Weights of a small image classifier: 40-pixel images, trained on stained colorectal tissue patches (NCT-CRC-HE-100K).
Rows from block 5 of a small image classifier, named by matrix and row number. Rows with one number belong to one neuron. Each number is 128 + 32 x the weight over its row's rms, rounded and kept within 0 to 255. All counts start at 0. Numbers have three digits each. After the name is the row's rms in percent of the matrix's.
After each neuron's rows are labels from the 100 images, of 14976, where the neuron reaches its highest value: "responds to" is what is common among them. Only what is clearly more common there than usual is listed. The data: stained colorectal tissue patches (NCT-CRC-HE-100K). In brackets: how many of the 100.
# fc1: MLP up (model.blocks.5.mlp.fc1.weight, 1280x320), inputs 92-137
# fc2: MLP down (model.blocks.5.mlp.fc2.weight, 320x1280, transposed), outputs 92-137

fc1.394 086:120090104138138058110136128137100081076145122071184082132168162126154064123102090114114114090111095105108078149132118067109123131108105136
fc2.394 125:172128161139156111149123108159116123172152105203157086118095132085105081149122127119090164109184113122130148205123129150151076137104090160
responds to: tissue: mucus (45)

fc1.242 109:151154157117135188176163118122126120131108131169081109096096132126097141130195128142139142103109141111150132107084135136155152146076132113
fc2.242 085:117093108114112090115066159107156130081130138101098180142127125144077144138159127114163095184070142143155092101131157081082120074180185122
responds to: tissue: normal colon mucosa (36); tissue: tumour epithelium (35)

fc1.551 072:090093125175190154093141103115096179108079118135132093088177080101135104130182088101090116134142156089125149160138145084109135085131102125
fc2.551 076:144146131137072154093136131176135113116183131116093134146160165118148175189122155167201145107097146128130133077144127131152152109142183153
responds to: tissue: mucus (43)

fc1.153 088:082101122096082148138081143110115089095067145154118147154061121120151077081135118103115111146158129089112094121077138116071111129146153063
fc2.153 087:154105129140089092083114089096163105093179176099136096105155099154099158121109137134177127120108117114133082121139100114133112136150186174
responds to: tissue: mucus (46)

fc1.371 078:050130102119131118089099144127102137117098112144158154154154098097162091132177069087169124118112146130159110133122129093078109104107136098
fc2.371 079:134114135118103096121136097116155097092192143125079094141159158126093170157113188160173149148112110100144122108144092143157132169093156157
responds to: tissue: mucus (42)

fc1.221 084:133139140142136116134103077060091132070092137160123113096073129122106100114141133163078104152102139163112073149095157103102129076115169097
fc2.221 083:136144089211093126090136061139151119077183151111108067152103115155116155129062151180082132064129052105080107110125122132145052100104105161
responds to: tissue: tumour epithelium (37); tissue: mucus (30)

fc1.333 114:144186133121095148153107139149147182151134142157102168123029128126080169175155173153134160146127153168120169126156169159124107085162157097
fc2.333 092:099125108120142120117122145072133118121070136084114168131112106169123133178108127118140120167096149169155087081130173084140171093139140130
responds to: tissue: normal colon mucosa (25)

fc1.685 076:121164190133120170139162153149149179159128125157102091122174121118108137190138112096169140179152130093168183178145147148148126135079150142
fc2.685 079:112119141137086122086108146112157145041166144065106166148159176157139190158151168164184113131106148146118108073142089139108138131140209081
responds to: tissue: smooth muscle (47)

fc1.443 125:160145133144100140125174156170178116138166128108098127140170147132127200133090169162113160134161132105128141118126108180173145177138085185
fc2.443 142:060123117085097160128135165134104134163095145129100185126168119111181131111154092138181154136109175177162117123159159129130168143156152116
responds to: tissue: smooth muscle (43)

fc1.19 090:090122125077183118127153103100078099126049095119144064108147110112135115084171087109130135065094136095151119141081140069107148090119060121
fc2.19 068:143106113146117153073148115127140127096167137111080150148151145154094164163096153177134141142097144128139119085128163123158108127122173100
responds to: tissue: mucus (34)

fc1.603 111:121108131071153169203158124119143126149093117134095084122088125116112141130166149129150151131157105066132142144077149171146148156098116124
fc2.603 092:091116138109092120077124178068167133063123151083128137153129108188110149133171143137150095169067158127164103044146143097084115116183208079
responds to: tissue: normal colon mucosa (44); tissue: tumour epithelium (34)

fc1.389 088:123132092138119142101101159160097175137099154156121188135151072090110082124162075114180116190092148133184096158112152129108111113153166118
fc2.389 081:136163154102092104101129132100191129087206155086139132158153152156134171146098183148184142128108136141131138096141077121167150147087155126
responds to: tissue: tumour epithelium (43)

fc1.686 092:112152169143113167144146147129120192159137089190092148117137094079108141197173096120173147180121147132193150179139164138135134127093144130
fc2.686 074:184125156138118101108086151121191136054197113100125150143153158144119146153137176158211102142080117111170145061141126106115126115143189123
responds to: tissue: tumour epithelium (46)

fc1.610 115:133148106165107173117179136183162112157151143126080143135172152136133167141093142149138154137174136115115140134137123170190157190133099216
fc2.610 134:067141122081108153151123172133121153150099138108104182128165136100167146109154094122192138139116164177179135132159143144134158127151136105
responds to: tissue: smooth muscle (39)

fc1.667 057:050106148117172183084170097071133222100127125106107156156210071105115179174155126137113112125153133140143092131106136135119100076136124095
fc2.667 068:107082131161088106083154076118125104061162130091132136151162157154130148164091164159114138160126125120097083103143119121119149152139176133
responds to: tissue: smooth muscle (31)

fc1.652 103:106157177159193152154129123112161161127159142122107100116169070133096168124150132135134126132172107069130120147104165145132060144082175099
fc2.652 089:137116119172084112078118097093174129034144177053135122174162145170137167134110178144124107141119120100061073076120069143119120135148170140
responds to: tissue: smooth muscle (51)

fc1.288 073:131136114144156070103191073058151156100127093110186036105158127139164064092109103111123106094122147117127149132162101130137112139083151137
fc2.288 092:140110131122136151140145126164113108192185103160120081126119150073122116151115129140132198075176126125162176183142130159172103114111107158
responds to: tissue: smooth muscle (37); tissue: mucus (31)

fc1.276 103:139172169155152136156181140141114142164124115157132076113140122101117103150141090112149146128187093078137164166089158111143107163056140122
fc2.276 090:127119092133111147107093110128171146082132154063064161168175119151128161126148171127215091142071144115141118029128121108105158095130145116
responds to: tissue: normal colon mucosa (26)

fc1.367 115:146121171099119117145150118146151140181156126149142149129132181131116143217095169127107188161158167180122158161196114161146181124152100170
fc2.367 104:092146086094099173151139146136112120162097099102139137114113124104171132131158114137168158074114167153090158139115182110167163114123083154
responds to: tissue: tumour epithelium (35)

fc1.116 126:137110128118149058125118162103133117111103117080195132166180138115168118128092129078099111142138097141123110170173068120110154116184094174
fc2.116 148:164153146133115134135127139162084146195150068161165109105100156059146103173118126119116192094159132174107179218124155132172145139099072181
responds to: tissue: mucus (31)

fc1.318 060:083084111190155110116158122093094228137127103123135101088167176101152126125159110152130125098129157161123116127135163113106099094118096138
fc2.318 101:154151157123081137085156128138136138112186142128094155112159154173083165167147184182177154135086150137159127071168129158162139159139192110
responds to: tissue: tumour epithelium (39)

fc1.423 098:130132150189156075102089131113125159109116134149168105148140082118113070107102134130118094179131091146121088138085084126092053130097183090
fc2.423 103:150096103202142092096114065136124123134153144130178069127104116104133086114080107122101119107170104089058124182091114134120099118108061189
responds to: tissue: mucus (46)

fc1.745 089:117152183163142132155130157131130155141146104147124120141164131112113108185156096138160122175158089119118140151122140138140087147046165094
fc2.745 085:158126102177089075080083086112148165094184173075142075129180148131117160110104174193169113121113135092123137082119058145139092142137142140
responds to: tissue: smooth muscle (56)

fc1.435 098:123100107152145062105143108137089063087164122088187068134180157114153071116083084102113103086119086113120094136122119066116133137112104153
fc2.435 130:182127164142163106160129102161110128160144091186171085114094135082114084155121127117095170118191111124124150209121121143137086127109089157
responds to: tissue: mucus (44)

fc1.446 091:162065092125099106098112151151085048121130146077161102166118113113160098106086104102092113092101090118098081114102104080090165112163099158
fc2.446 123:172140171136148123138138099133104110158134093164184092131109133092138089161084132123110155120165105127099151215086128119140136125102076171
responds to: tissue: mucus (51)

fc1.251 094:146145194122166160139160109104170150135129141122095078128169097137108143138153124101123108153195084040137132174102152165117082120072134141
fc2.251 078:131134147177077104068142120107152134060170150065138134138151166185132175168122196174104141123121130114106106096141063164109109143152192111
responds to: tissue: smooth muscle (52)

fc1.698 103:115108108085089194147182111155115105157088159193095164102064177099151105149160116136163145121168145132135149119074145141157195145105114149
fc2.698 092:124130112070097143139091193123143149124121144100095145115128122152098148106188128120206135143039160142190130073178181095105133109154177089
responds to: tissue: tumour epithelium (39)

fc1.522 091:176150148169153146114129167135141173130150096146114078115178089099110065107164074113145097124120123119139138160134137130132042162071187119
fc2.522 108:140143144182090138077129115138158153107181170093095132131160170145129172151139163152152115089134151098078116060136064174171103137128174144
responds to: tissue: smooth muscle (55)

fc1.226 087:128152169132121174191133150117129155144117115141086118099103120129085131144142134140156157137135168122155143123099130123166138135085151109
fc2.226 074:119088135121093081122045142101136159103151161057098182146161133162095156166177127113200097141062112136163125111115128095083133092177184112
responds to: tissue: tumour epithelium (44)

fc1.84 089:115131116166095184125155121157174121152116141128046151132145146114152147119128127141168151152167169136121150139113127174160166188107124226
fc2.84 099:066138134078112167153125163113143170138127171118082161125172099136168158099159124144196131136090126157167109096138122141135135121172152097
responds to: tissue: smooth muscle (38)

fc1.567 113:115168153161105157109096150137157191094152149150101199136121124142104144146140140163151084182139158184153118124114092159124129117092182086
fc2.567 103:108104114148103087114128091074165099048158183088087088178138099154123151116091171133109104134086070104107069108097090135132106115109151154
responds to: tissue: tumour epithelium (37)

fc1.338 147:166159180133101170188134115148118135164122131185095174096040188115085142195158143135134162146151161160105166132153154157152153135131158114
fc2.338 132:095146089107131119149085157115153147095096138094119145128134101136125141106158107104156070152097131151137117101134135096087144084121153101
responds to: tissue: tumour epithelium (42)

fc1.286 096:195177180140133158210133156132118151174121088156115095105117169095095126171163098128178147159171133087152178151088128143148133150055170140
fc2.286 075:160141103137107144072099116122164134077129152086106142105173108166112188127147187176146084111061117094168132104090083145126118123148130119
responds to: tissue: tumour epithelium (45)

fc1.687 089:153140173138143153135137137130157195139127116131101084122178092118095123141201115096148135163154088045145141178090144151126094120077174131
fc2.687 076:136150162177089128075129116136152150048162132068116146168129170171143183180146179153152119125099124104093119067154073171107110112137208113
responds to: tissue: smooth muscle (41)

fc1.645 085:146168206183159147168109158132149181107162095140110108087152108133095140172155136136125132159158108095126138144102141153140097138080190084
fc2.645 078:175130116180111084075115074134147155077180164080151098144160157160107161124105170152163096106101079097113118126061079135131116133110158143
responds to: tissue: smooth muscle (55)

fc1.650 112:142131174097120107146154119142143138189160124160149158141138164122120135242104159134123203161144156193140165154202137151145184125167106162
fc2.650 104:099162070116092159135133136146102117153108107101151135119112134110183128123138130136150164075108161165094155138116191111179171113130074164
responds to: tissue: tumour epithelium (34)

fc1.425 111:120100072091124109123121127125079070136096122131136102129061139109134104101112107100109135070129123089118088136112157079102133088137039130
fc2.425 132:177149153104136121138137113123148124138147134182106108088085084145085165161161147156122144096116098144198131138154143120140142110154122134
responds to: tissue: mucus (52)

fc1.580 088:160157186156147155178135164139110186132144069155093095096131143103101142173179107122159140154182133097171168177110126147134103143097208112
fc2.580 078:155144110167110109083090140123166174081167134071099171109145156157091177129151174172176114119066106097154127091137108148130103120148181119
responds to: tissue: tumour epithelium (43)

fc1.673 100:123136196126156167185153124125144153141150132147112102094142097137100170140189147118138139139180100043137136148107155149119092153076161095
fc2.673 076:150139144168112125066096119107183137028148150058124121147144136167115151164144183140138080146105123088129095085123106153095101094162184133
responds to: tissue: smooth muscle (39)

fc1.113 126:173144172137096198188161085152107107156104129170083162105034190089114123177138125120125131128172149130081177126116138158167154128126140128
fc2.113 119:112141098098131122166072175130144143123108145120112160105124101127113136096172091108187101136074142167171127110154157088085140107123184103
responds to: tissue: normal colon mucosa (29)

fc1.743 111:145153121171113176126177124180175098162154151129088143132172152142125169144084152146129145123168139115113135126135132169187150177136097191
fc2.743 123:059136114088105132169108165116133142139094134114103188122147135105176126091149090112180130159113176177173134118165140124113146112135148101
responds to: tissue: tumour epithelium (33); tissue: smooth muscle (32)

fc1.190 096:098158207108129160163125100104160167127120126143092126125145141129112136156164164146139139166124146142143148124102120164153174138095180111
fc2.190 089:133094130133123079106073157085144151075166168076104166153160086162116163119140153141195093159076108110182112082124103090097102115166198104
responds to: tissue: tumour epithelium (42); tissue: normal colon mucosa (25)

fc1.420 089:120131144145167140116184137138147176179150094149119107111183133108124134112107098154163158138136159153159159180150149123160075138061140148
fc2.420 092:112134140132075166099156156111136148104161155083092167146170161148145196182128156150184143139127177145103102077172126163157141140144192101
responds to: tissue: smooth muscle (35)

fc1.340 080:147175137137096169179153151154109172177118082209105129106095135100127129137154113145185173148151132160168153187136154146162173156088136110
fc2.340 066:132161142156115158096118171097178174107207147086074157123162167144140183155135164165216156135077145157166154075170104123136118136134195097
responds to: tissue: tumour epithelium (39)

fc1.466 148:154159138116092191184158112176135100185128166175087188099072157119089173160132156142154179137143165149132172106164146161180190164155131147
fc2.466 133:082143107089109125172080186115150153122097122111117175129129123133139127116184102094161096157103153166154131113170154114086143095133175085
responds to: tissue: tumour epithelium (44)

fc1.535 069:072101145124198130097168077113101151139052103140142102139171165083143074145131063075147120087123141112132146181122152074107133091113112164
fc2.535 083:154123137145091106076140133122134114066168123082109144154157156145108157174119174172174143132106137110134106091136121130147135160137183098
responds to: tissue: mucus (35)

fc1.127 085:120135134147156083112120149089038089114126115107155098143146159058129091138104049102142101078123081075140125158087099085119101134100161144
fc2.127 096:216137145170146121127106092175126140104159078163129074127070139098095090148100152135065150131148093085071146177086097163126078132113114138
responds to: tissue: mucus (40)

fc1.161 126:151157173138111167193133120151112145147132133186095165087039191124095148187160142140122166132147180153098167127159150140144139137137167099
fc2.161 119:096130086116134135146086147133151154109091129104101149124128106124137135093157111108155075143096131160130113090128128100099138085123147104
responds to: tissue: tumour epithelium (40)

fc1.556 084:136070121139119079101150157129087119099160108086190095146147141113160068117090107116096078112147102124121103132125132103135108150121136110
fc2.556 115:203126150154137125119129105175101119138138075158172096129089139079107079158105122121057157107171093138095136208115144156143104160088064127
responds to: tissue: mucus (37)

fc1.9 109:131127186137193160128142105112162195119131113134098074137161086120110139132168116095139111150177080042123142167109144156128077138072167116
fc2.9 109:124145151168096111070140115106158149065147161067132136167154161177138160153116192156108118151115139119081100057156061179097108135152172123
responds to: tissue: smooth muscle (49)

fc1.273 128:168164184153103173178140105141115144149120107182097162100033194113099123189155138139119139157162170154095167137145141165156141140112171099
fc2.273 121:095146094118138122141087147125138151091105144101108149110128090137117136109149105109162072145079115148150106096137127098096124093129166105
responds to: tissue: tumour epithelium (39)

fc1.271 073:073078112095212148138143083123117152141046117126110077072199085104116114087176081083112106132096119097118098141152168103103123127145134136
fc2.271 075:123120132136077133080155123137124130119157125096108177121160159146137172175115161187155160152104174137135112079160130132146143153149208106
responds to: tissue: mucus (48)

fc1.229 103:139138167122160167138139117127170169124138146125101092140155079135120141112191135113134122152189081030122135159089157156116071141081161099
fc2.229 087:122140149169087116064129110118169135040147144068139126157137149165142171157123187134119118139101124112082093078150070168104110119156199131
responds to: tissue: smooth muscle (48)

fc1.763 087:120132174099177170144159104138175170152129141131084100116170095112094143134166134100130127142169099063157126159116138138112093138091126109
fc2.763 077:102134165136093138089110142078154150057152141070115152179161177171142198179129149132140095156096152143109097060158105144104136102158220078
responds to: tissue: smooth muscle (42)

fc1.751 103:125126136165161075075088118088120133080128148083165116158135082123131112091110118107090055153126078110096078125052075119093076130099181099
fc2.751 114:154104103210118104082106082144104102124153101136153073128136110102143077122058133121078145101148112096072132171079115121126096121111085188
responds to: tissue: mucus (44)

fc1.239 086:138137119160103151130138139162178122156092138123051135127161132098147151122120115132181150148152151140137155125123127173136162186111124216
fc2.239 104:055141114062076153122147154115119158122129158125071160121164120145168157091158115167183120143084130127160116088133136126116126128172162081
responds to: tissue: smooth muscle (47)

fc1.756 163:178169180157088176183126108140123155157142130184090174089049178109086129191148139129136142148161157159102164140151136170160133140107184110
fc2.756 132:094143100113137111149069162113139157093104133105116148120124092127108124110143109107134073152082103151149108101134127106077138093123161084
responds to: tissue: tumour epithelium (42)

fc1.218 113:147159201150150144176114125122133172111147120151100096114126147120105113126164125128129121154184115092113124139085135153131086158042210084
fc2.218 091:167141137172157095097111087108158150063163164113120102144123131147106122136100190155089078128113076079092118118111075149118049136114168105
responds to: tissue: smooth muscle (41)

fc1.41 113:149138145125129179184174109146130082164095094159090125122110186089131093173164108095160135135200117098118166138087166130137145154081145157
fc2.41 099:130129124101111120121091185133133149094128141084108157125134122157107155114163120125210106133052132136191115088152138081091123122161187096
responds to: tissue: normal colon mucosa (27)

fc1.689 121:115099104157150070096136128123104103102139121085193100153186138118160047112111074089128097124119093105117108146112109073117123142114135141
fc2.689 133:168117161153160087135114090140109116145137088174184066131103145077118077152092118103086147120199105113102152201112118146122083132095091155
responds to: tissue: mucus (46)

fc1.220 078:118132157138126135139121170132140178119154084138122109124160169130143081150166098135155117173165121114128141146120149155159122164019134087
fc2.220 091:144142132157126134088121093112170171148198169126099122097150127164113182121151186192165160132093134109178139061146080189146109139144180091
responds to: tissue: smooth muscle (50)

fc1.211 125:148145119158109176131188132182170096161139149125087144138158147122123167144077159147133154144172121108106145128136131171190156185146089201
fc2.211 140:061130115078103145148129172115105143145094139124102177127157124108174128105164095132188143153106158190177122133166165123131160139156156098
responds to: tissue: smooth muscle (36)

fc1.78 061:104127185148119130097132152083111173119130091178137141135162132088117135177168116102140151161090129167178117142118117112096090080177166121
fc2.78 075:143092100187117124045114064124147141084172165111131153124170131171094126142087147158167106155095132103125074087130117119128125094139177164
responds to: tissue: tumour epithelium (41)

fc1.71 094:129161162141089181154123162154102153140134065171105149144122160110125116171162098140172146157156130154157155158120148138125161129076160110
fc2.71 074:185126162126119093126097163081190116064192139112104141103158147125101171141156187173201122147063115090195130082141091150134116134133197123
responds to: tissue: tumour epithelium (49)

fc1.284 125:158159127147078172121097144144139187129138157187091156095114122122073139118139138147158139141113170165145149123122140157150097130113193097
fc2.284 118:089115112130129106123076134089132133077101163087110165156113096138120125106114117118107072156070105142124087073120110096056121071142166082
responds to: tissue: tumour epithelium (42)

fc1.436 159:164166160127089186199135103152128127163134149189085180094045167122091149182151144139138163143152154159119167129155145162166167146139157127
fc2.436 137:103149107099129117172059175123150159101096121100130167128133109129119134110169106098165086161102133150146123118152137108071144087118165091
responds to: tissue: tumour epithelium (40); tissue: normal colon mucosa (25)

fc1.109 097:178198175174152111129136167144121141138148088151128111129129104098117103146110072123161112149148090113160154153122136130157059157075133119
fc2.109 098:121111076158096155076163104131131160137141170081086113114224154129144180108127160171126102080124156094091132088114073165171112169113138160
responds to: tissue: smooth muscle (88)

fc1.0 086:168169202183167135173128156142115187137147091142107061096137105106100119138162072109146122142172108080147149183142124122131076139070210101
fc2.0 070:159172118201132133095135107141166167096186140111080148129134192114122145188127200171139131102124093103089137119124103162174090126083150155
responds to: tissue: smooth muscle (38)

fc1.267 114:113132180102149168201136124109163142133128123129087098118155115139117159125163142129130145139174132070129121121092176155142121134079169111
fc2.267 097:124100133136095111066098132105181153040145167069129139156142107180097153142140159141146068182075133123147093074124111124077109118170192106
responds to: tissue: smooth muscle (43)

fc1.264 100:173142158101123196176128105130154145146109139155074127110103140110091141162180124122168150133117141117146140109083158150148165130093174139
fc2.264 088:107110136108111084122065168105143150075118151085116168159144131150097153126150115125163085171068126146152086099132132077060122096133184077
responds to: tissue: tumour epithelium (41)

fc1.59 086:167144168179166173105151128155154182169106122144111092099191087109087096112171066084142119158130099060141148158148143125140090132074146148
fc2.59 089:163168160154079104092143134155153136070175129078118116161141185131161175185126177153165146128109140103098138082164096151156125135122180125
responds to: tissue: smooth muscle (46)

fc1.586 108:144127157126160166143148102123158162127124152128104086129141086138114142117191125096130115154173085023124125150080146152123080137081135129
fc2.586 090:127147160160090112076135115109173148044137142061152127161129146165137167169132181146116113146113138122083101066159079153105102122159187117
responds to: tissue: smooth muscle (35); tissue: cancer-associated stroma (28)

fc1.257 088:078086100094084157123139149107175144137160136124089122107151167139179161108083194148116141161192171119135125127119141155124140187110106153
fc2.257 097:093120153091105181121156154096187163124133164107104172129155096188157198152169167159169150152077156158154089072168161151127158121162187099
responds to: tissue: tumour epithelium (35)

fc1.89 090:112135129197168087089097086092098125119148141131145109189164137109153066102100092137118067131119076108100113144094108100127093132073177134
fc2.89 108:152103106150157090115108090148114093094121104154170045127115145104133049115076128096058124122172087072074133175082099118087068147126090117
responds to: tissue: mucus (46); tissue: debris (27)

fc1.526 109:077120096120130171122131096105130117106083151152126166177089126148131138133157128111112091125160157102066103141085172122098178077169088102
fc2.526 107:127135124155120129099136110103176145066150164067103140169144099205085163127065197168132114155108088129108092089139112152121153111136120128
responds to: tissue: tumour epithelium (59)

fc1.413 077:108149135154121131122114172106139212124148094145102095102166145122153076102160084125153132145157150152135155132136146144163099202056171113
fc2.413 094:121141127136120151106105130126171189145192180133080137114144116149119176120155177197165145120089129135162148060155096174117124125159162101
responds to: tissue: smooth muscle (47)

fc1.96 089:147110082165113055093159101118112062123154138088172092128192138114118058123058097111110095086104098119135103167146124084130150119128102216
fc2.96 115:168127157122137103154154134157113116138155064182154101146091133091098106177151132113073159118192073131119137212130145121145096156110088118
responds to: tissue: mucus (36)

fc1.448 089:112126102103132117158085153115091097107065127140133127132016124124149071108148103105118117115100121074131095103080162097091134110147123078
fc2.448 091:177127146127125122106115065098167120119139134135123069086137129138105152132114171149178105099109123101159121131104093113129105120130152161
responds to: tissue: mucus (53)

fc1.493 114:142154109170120158134168137170180095160126147104073145136174155116142178133078139137157158138163139114117136122133115163177168178130090225
fc2.493 126:068139127068096136143138178119109154162105140121100175131159137110179138108157082140192150149113163176179135126168157120132154136166144098
responds to: tissue: smooth muscle (36)

fc1.256 121:143157117161106179129185118182176078167133154130079136141172147129125160132089140142154150135160116105116146131125120162183168186120100210
fc2.256 132:067133108074113123164130181108121147140099128115114180133160141111167114106170092113171129157107182165172138118163148112111149134150162081
responds to: tissue: smooth muscle (39)

fc1.227 099:122144114163122191120187116177177096160146154132089142141171154141118172144079156139120150120186139109107142129123128161180153162124099196
fc2.227 108:064152107093108132174105169109131146124090144112104193126144123114168130087151094118178122154107179177178135115172136116110159106145149092
responds to: tissue: smooth muscle (32)

fc1.681 097:152174204145166153167143142143123139150146107132113065110169093119110124112158081118145133123138081075150147171136138113145110148068172122
fc2.681 083:146149149181095118067145113118170137053137147057130128166142199154153176186130184149144131131126162095064129076137079156141110134131151124
responds to: tissue: smooth muscle (53)

fc1.181 074:125106112174154113087113117118060210128106139113147117096171068093104107081136097098114092111040163156135123164133155114109057087178169076
fc2.181 076:124120150134050138115145134143119122117186147124093160116153184146121186188111163168191169130118192157139106096201156143162132138154200102
responds to: tissue: mucus (45)

fc1.214 082:063104122097191141137137109092090129120050088102160060130146073115130098089184071119115109112095135090137113125108136089097124120114104108
fc2.214 071:149127136143110134064153132120143148085174146083130126146175152161102142182103181189164150155114131115119110083125124145151132166121179115
responds to: tissue: mucus (35)

fc1.223 115:113101075097114105118125136123074077124107116120154090137059139105137113104111108109105132068125122082134099140093155075095123088148050109
fc2.223 126:176153155115123120136111099131147126127149124180119110103082097134083149159146151160129148098128093146174126157131142123139128100145123141
responds to: tissue: mucus (42)

fc1.741 132:134159112137078183130095148161155182148144163176091169100144128139091160144122153164172162148115175168157143125151162157166134123144173112
fc2.741 122:072119123110103091116072161087144148081106128080131182162124122143138141131136109106125086172094134162133100096140127111072151075159187089
responds to: tissue: tumour epithelium (46)

fc1.455 122:143154126156114181138180134184172087160140148130084145141167149131117171144084147136143159143169125112119145124140137160184168190133100205
fc2.455 136:060136107082100136163130187114124150142102129114108175129157142104168130104168092122177130156115183179183132118162151117119153129155154087
responds to: tissue: smooth muscle (35)