From a checkpoint of a small image classifier.
Model: 40-pixel images, norm layernorm, patch size [4, 4], layers 12, width 320.
Rows from block 7 of a small image classifier, named by matrix and row number. Rows with one number belong to one neuron. Each number is 500 + 40 x the weight over its row's rms, rounded and kept within 0 to 999. All counts start at 0. Numbers have three digits each. After the name is the row's rms in percent of the matrix's.
After each neuron's rows are labels from the 100 images, of 14976, where the neuron reaches its highest value: "peak at" is the part of the image that holds the peak. Only what is clearly more common there than usual is listed. The data: stained colorectal tissue patches (NCT-CRC-HE-100K).
# fc1: MLP up (model.blocks.7.mlp.fc1.weight, 1280x320), inputs 214-319
# fc2: MLP down (model.blocks.7.mlp.fc2.weight, 320x1280, transposed), outputs 214-319

fc1.492 080:540521554537557450473604494588521523470508468482573565559547483531494508552471482505510484522547565506526490541535419493440534507493493505481446447478464529469487466465484494467483483461440505507555471510483528427492479420473471479518469495498507501470462537515451421480375474448485569468473470551497482497439472484501
fc2.492 103:470442537541504607509447470496473424516499455536451493453493519540487490534515473489500421506473482517541490551546498546515540430474483558495472478540448500530550456474499488473557491539532468558479482496550427473520472516527564479516545455440546531499514520471533580509550457509561467441555496506481493473450513506439
peak at: bottom left

fc1.530 092:469542558529516431466569558613522562504483442514498510539520511525458471478452558504483491479535513542518535492478491487441419511510571473464546501521510456464403498556527495513501419463489470507528523486455515428477511444518506469558487534540454519483481510427452457542404466440531580471419475542495525510471457475509
fc2.530 080:455463535561473602455471505493490464536488452452493451465466518525502466525532466474463429415457545436517533556529467554495495511473481556481482490527452460545511541510514536522569554535468424560441430508473517499519531454481456432573492533492534508464476479495513565506507471491522531446465411519479506447445442429487
peak at: top centre

fc1.476 090:503530574525525436481578540568513550494502503508520497554523507530462520508450539510477495495534521543531519504466481468417441478493570474492545481491528413470429520537515489522492419452450463498546521485480534428458449444519506464549489527524469532458474496420465465538407475452530572517421504542494523534480450477513
fc2.476 078:456449543569462557444485489508483475523475471476501451491488481537509469530530464458474456418491563455510543559561461544488493500463471557484465481547438487539534516488510526527572521540475428566475447512462497494509518458483481434539507526499536511453476477505511545517508462500499529456479393518490499440461458444474
peak at: top centre

fc1.554 071:514481529570578457466589512537531578523500442467553519529460494542497526518437516515487480489564570542486506509550478524437473533538508489467519453487528476475486526440514457447484458487481453517562463501497583470473521480447465517541496483529485562449500474447457475521411460418472569511432504536458515538471410476483
fc2.554 084:490448552528499585506471487510499438521454488543491548498505508567508538549525471475495435492482504494524519551560486539520560424444471568509437467537451501519518482432473509471549496494472513548508513472503437430455480496498504451460498471467534450521510510481536536464555384526521485429499443501488460424461511450470
peak at: bottom left

fc1.71 107:497539486503443501440530434484429486390463513494482495487502414496498449407439490441541456492473517530387474442528515499521480537520526550445560518538558527549550552501514543533486514553546555494520462560495432540564503532470520499486530479560523535504446578562485488581442517480542506495517473492550490521500583514536
fc2.71 099:529480467435493485548392459493453500500517538490527499517505529560518449509475509545522493511580473477554512489438538554437422464481541525606479460490489510575501519575521518435549521467438487529567541493550573516475497479489560536520471521475422543528559468433500489449522510526483556527537591510523499549543495494509
peak at: centre

fc1.434 095:464518561497591483583524539489520513428570510465500564496551494462466512576498473431442501548493449495561497540459495471490428456459495461427457460488469472469439416577443522572519509482492523522503499515468511434525530418509458521490421511501491454522496539546551477449503536453519500471507527541505479512503526540463
fc2.434 077:516445555583433473466579455511423434497512574556527499522548454530488547504545480500498507510533582477484496511600488455534484484512464513471504504552486518452571491472505410518483469559472491420488512509504480482509519516543457449465512487503493513464453492522502535501471438463455476533501425502527507460460481539533
peak at: top centre

fc1.350 083:447485567497555506558510573506530527414536455482549516500513479509475496580520459445489488515490478513540493522501506488493411439467500501418521453513487458494422452557478494563540490518497475465479490562457498406601532386530472489547409495505474465478512543530550495460475500442512533473495506538486523529482447527477
fc2.350 075:520487552596425499433574413464430435499510553505499508496540437527515555514565497481497485493522583495472509504596451463532499467498474527470478506535461495451625517442484475497472488563503479458487481494513478484478502513486442450448543516518518508454461538516494546513504477499469484491510416485541515425447472495535
peak at: bottom left

fc1.6 099:507517585535512433499588537588487539447515497484515517556545480507494499518465529514480499544607524525489543514525481479425440509508558486483543502502512445465469479534494492537467400456449502481552533484464524463473492460495506477524481516548485552450472494465449414538401506425484583528442506554518489534479482472496
fc2.6 092:427481545544478564427497513513493495502473464471479478507496469538502465512522481459504447457491555446504533543545437559494463479470501526497472478543465466550488513526522544515602532515481460558442463486463475479513526459451492436547502492518539517467487508522563538516503468499544529429447417542507477459477466417488
peak at: top centre

fc1.217 105:492478462479504489484518475505492506373517483457468479476485472521455476458451482453507436486483490518404463483535545507527422554498534531488567493523569506537527567533526517544492516554523541490511526547501534556518515519509567530522519487542535529502479553518482513590459514471533569532493518551528503574503514505516
fc2.217 100:467453522467483529548435475504426469500481534515524557539535482597553500531504478519542487504574476460552507517469492551433458437447541587583448421571433508570488466569497526475556462481445527525493521458542517486475513462460546485502467475499444530507540487453560520472530403568452514462518517489520459520535516472480
peak at: centre

fc1.393 113:473525488488428495508499390476420488434471572485454483492515446525482416445465504481536446485474469536419480452523528509516487539546497566472574518576516524545547518551539532540500499535538568475532489556506454570563535560491543514499529516552539544515480557539503488574473545496505502506564515453534477582523567553464
fc2.393 111:560519467445478449540433497492484529475485500475533514491503520523520496512506527538513497499570499442482474463411500570460423456461549516607426481474515492570534525552522541412543520487449509546560535486518577490457506499492556555494470528512444528513539442409486488485510513510496537519501555507524496544558482484515
peak at: centre

fc1.333 091:462523481511538484434531553453523535411494459463461475473501470482456481443445480441547451510510554485466484501509504529467485555486536501454510528444547537544493563494478580546499568519523533503515484508459512516457433475463516472509548476528542502515421583468491497540452531447500521464485441588554455473496520438580
fc2.333 082:435441511541479574521400449521479464532500520501512474555521524580483406548486474495466473488483460544558530546523514556422487465500468562515537427553461519567459475569547521480590455494465456559474431521517508510512500489498525487589503525437449545495552476509540512484505498514523526500529541510494529531502501450456
peak at: centre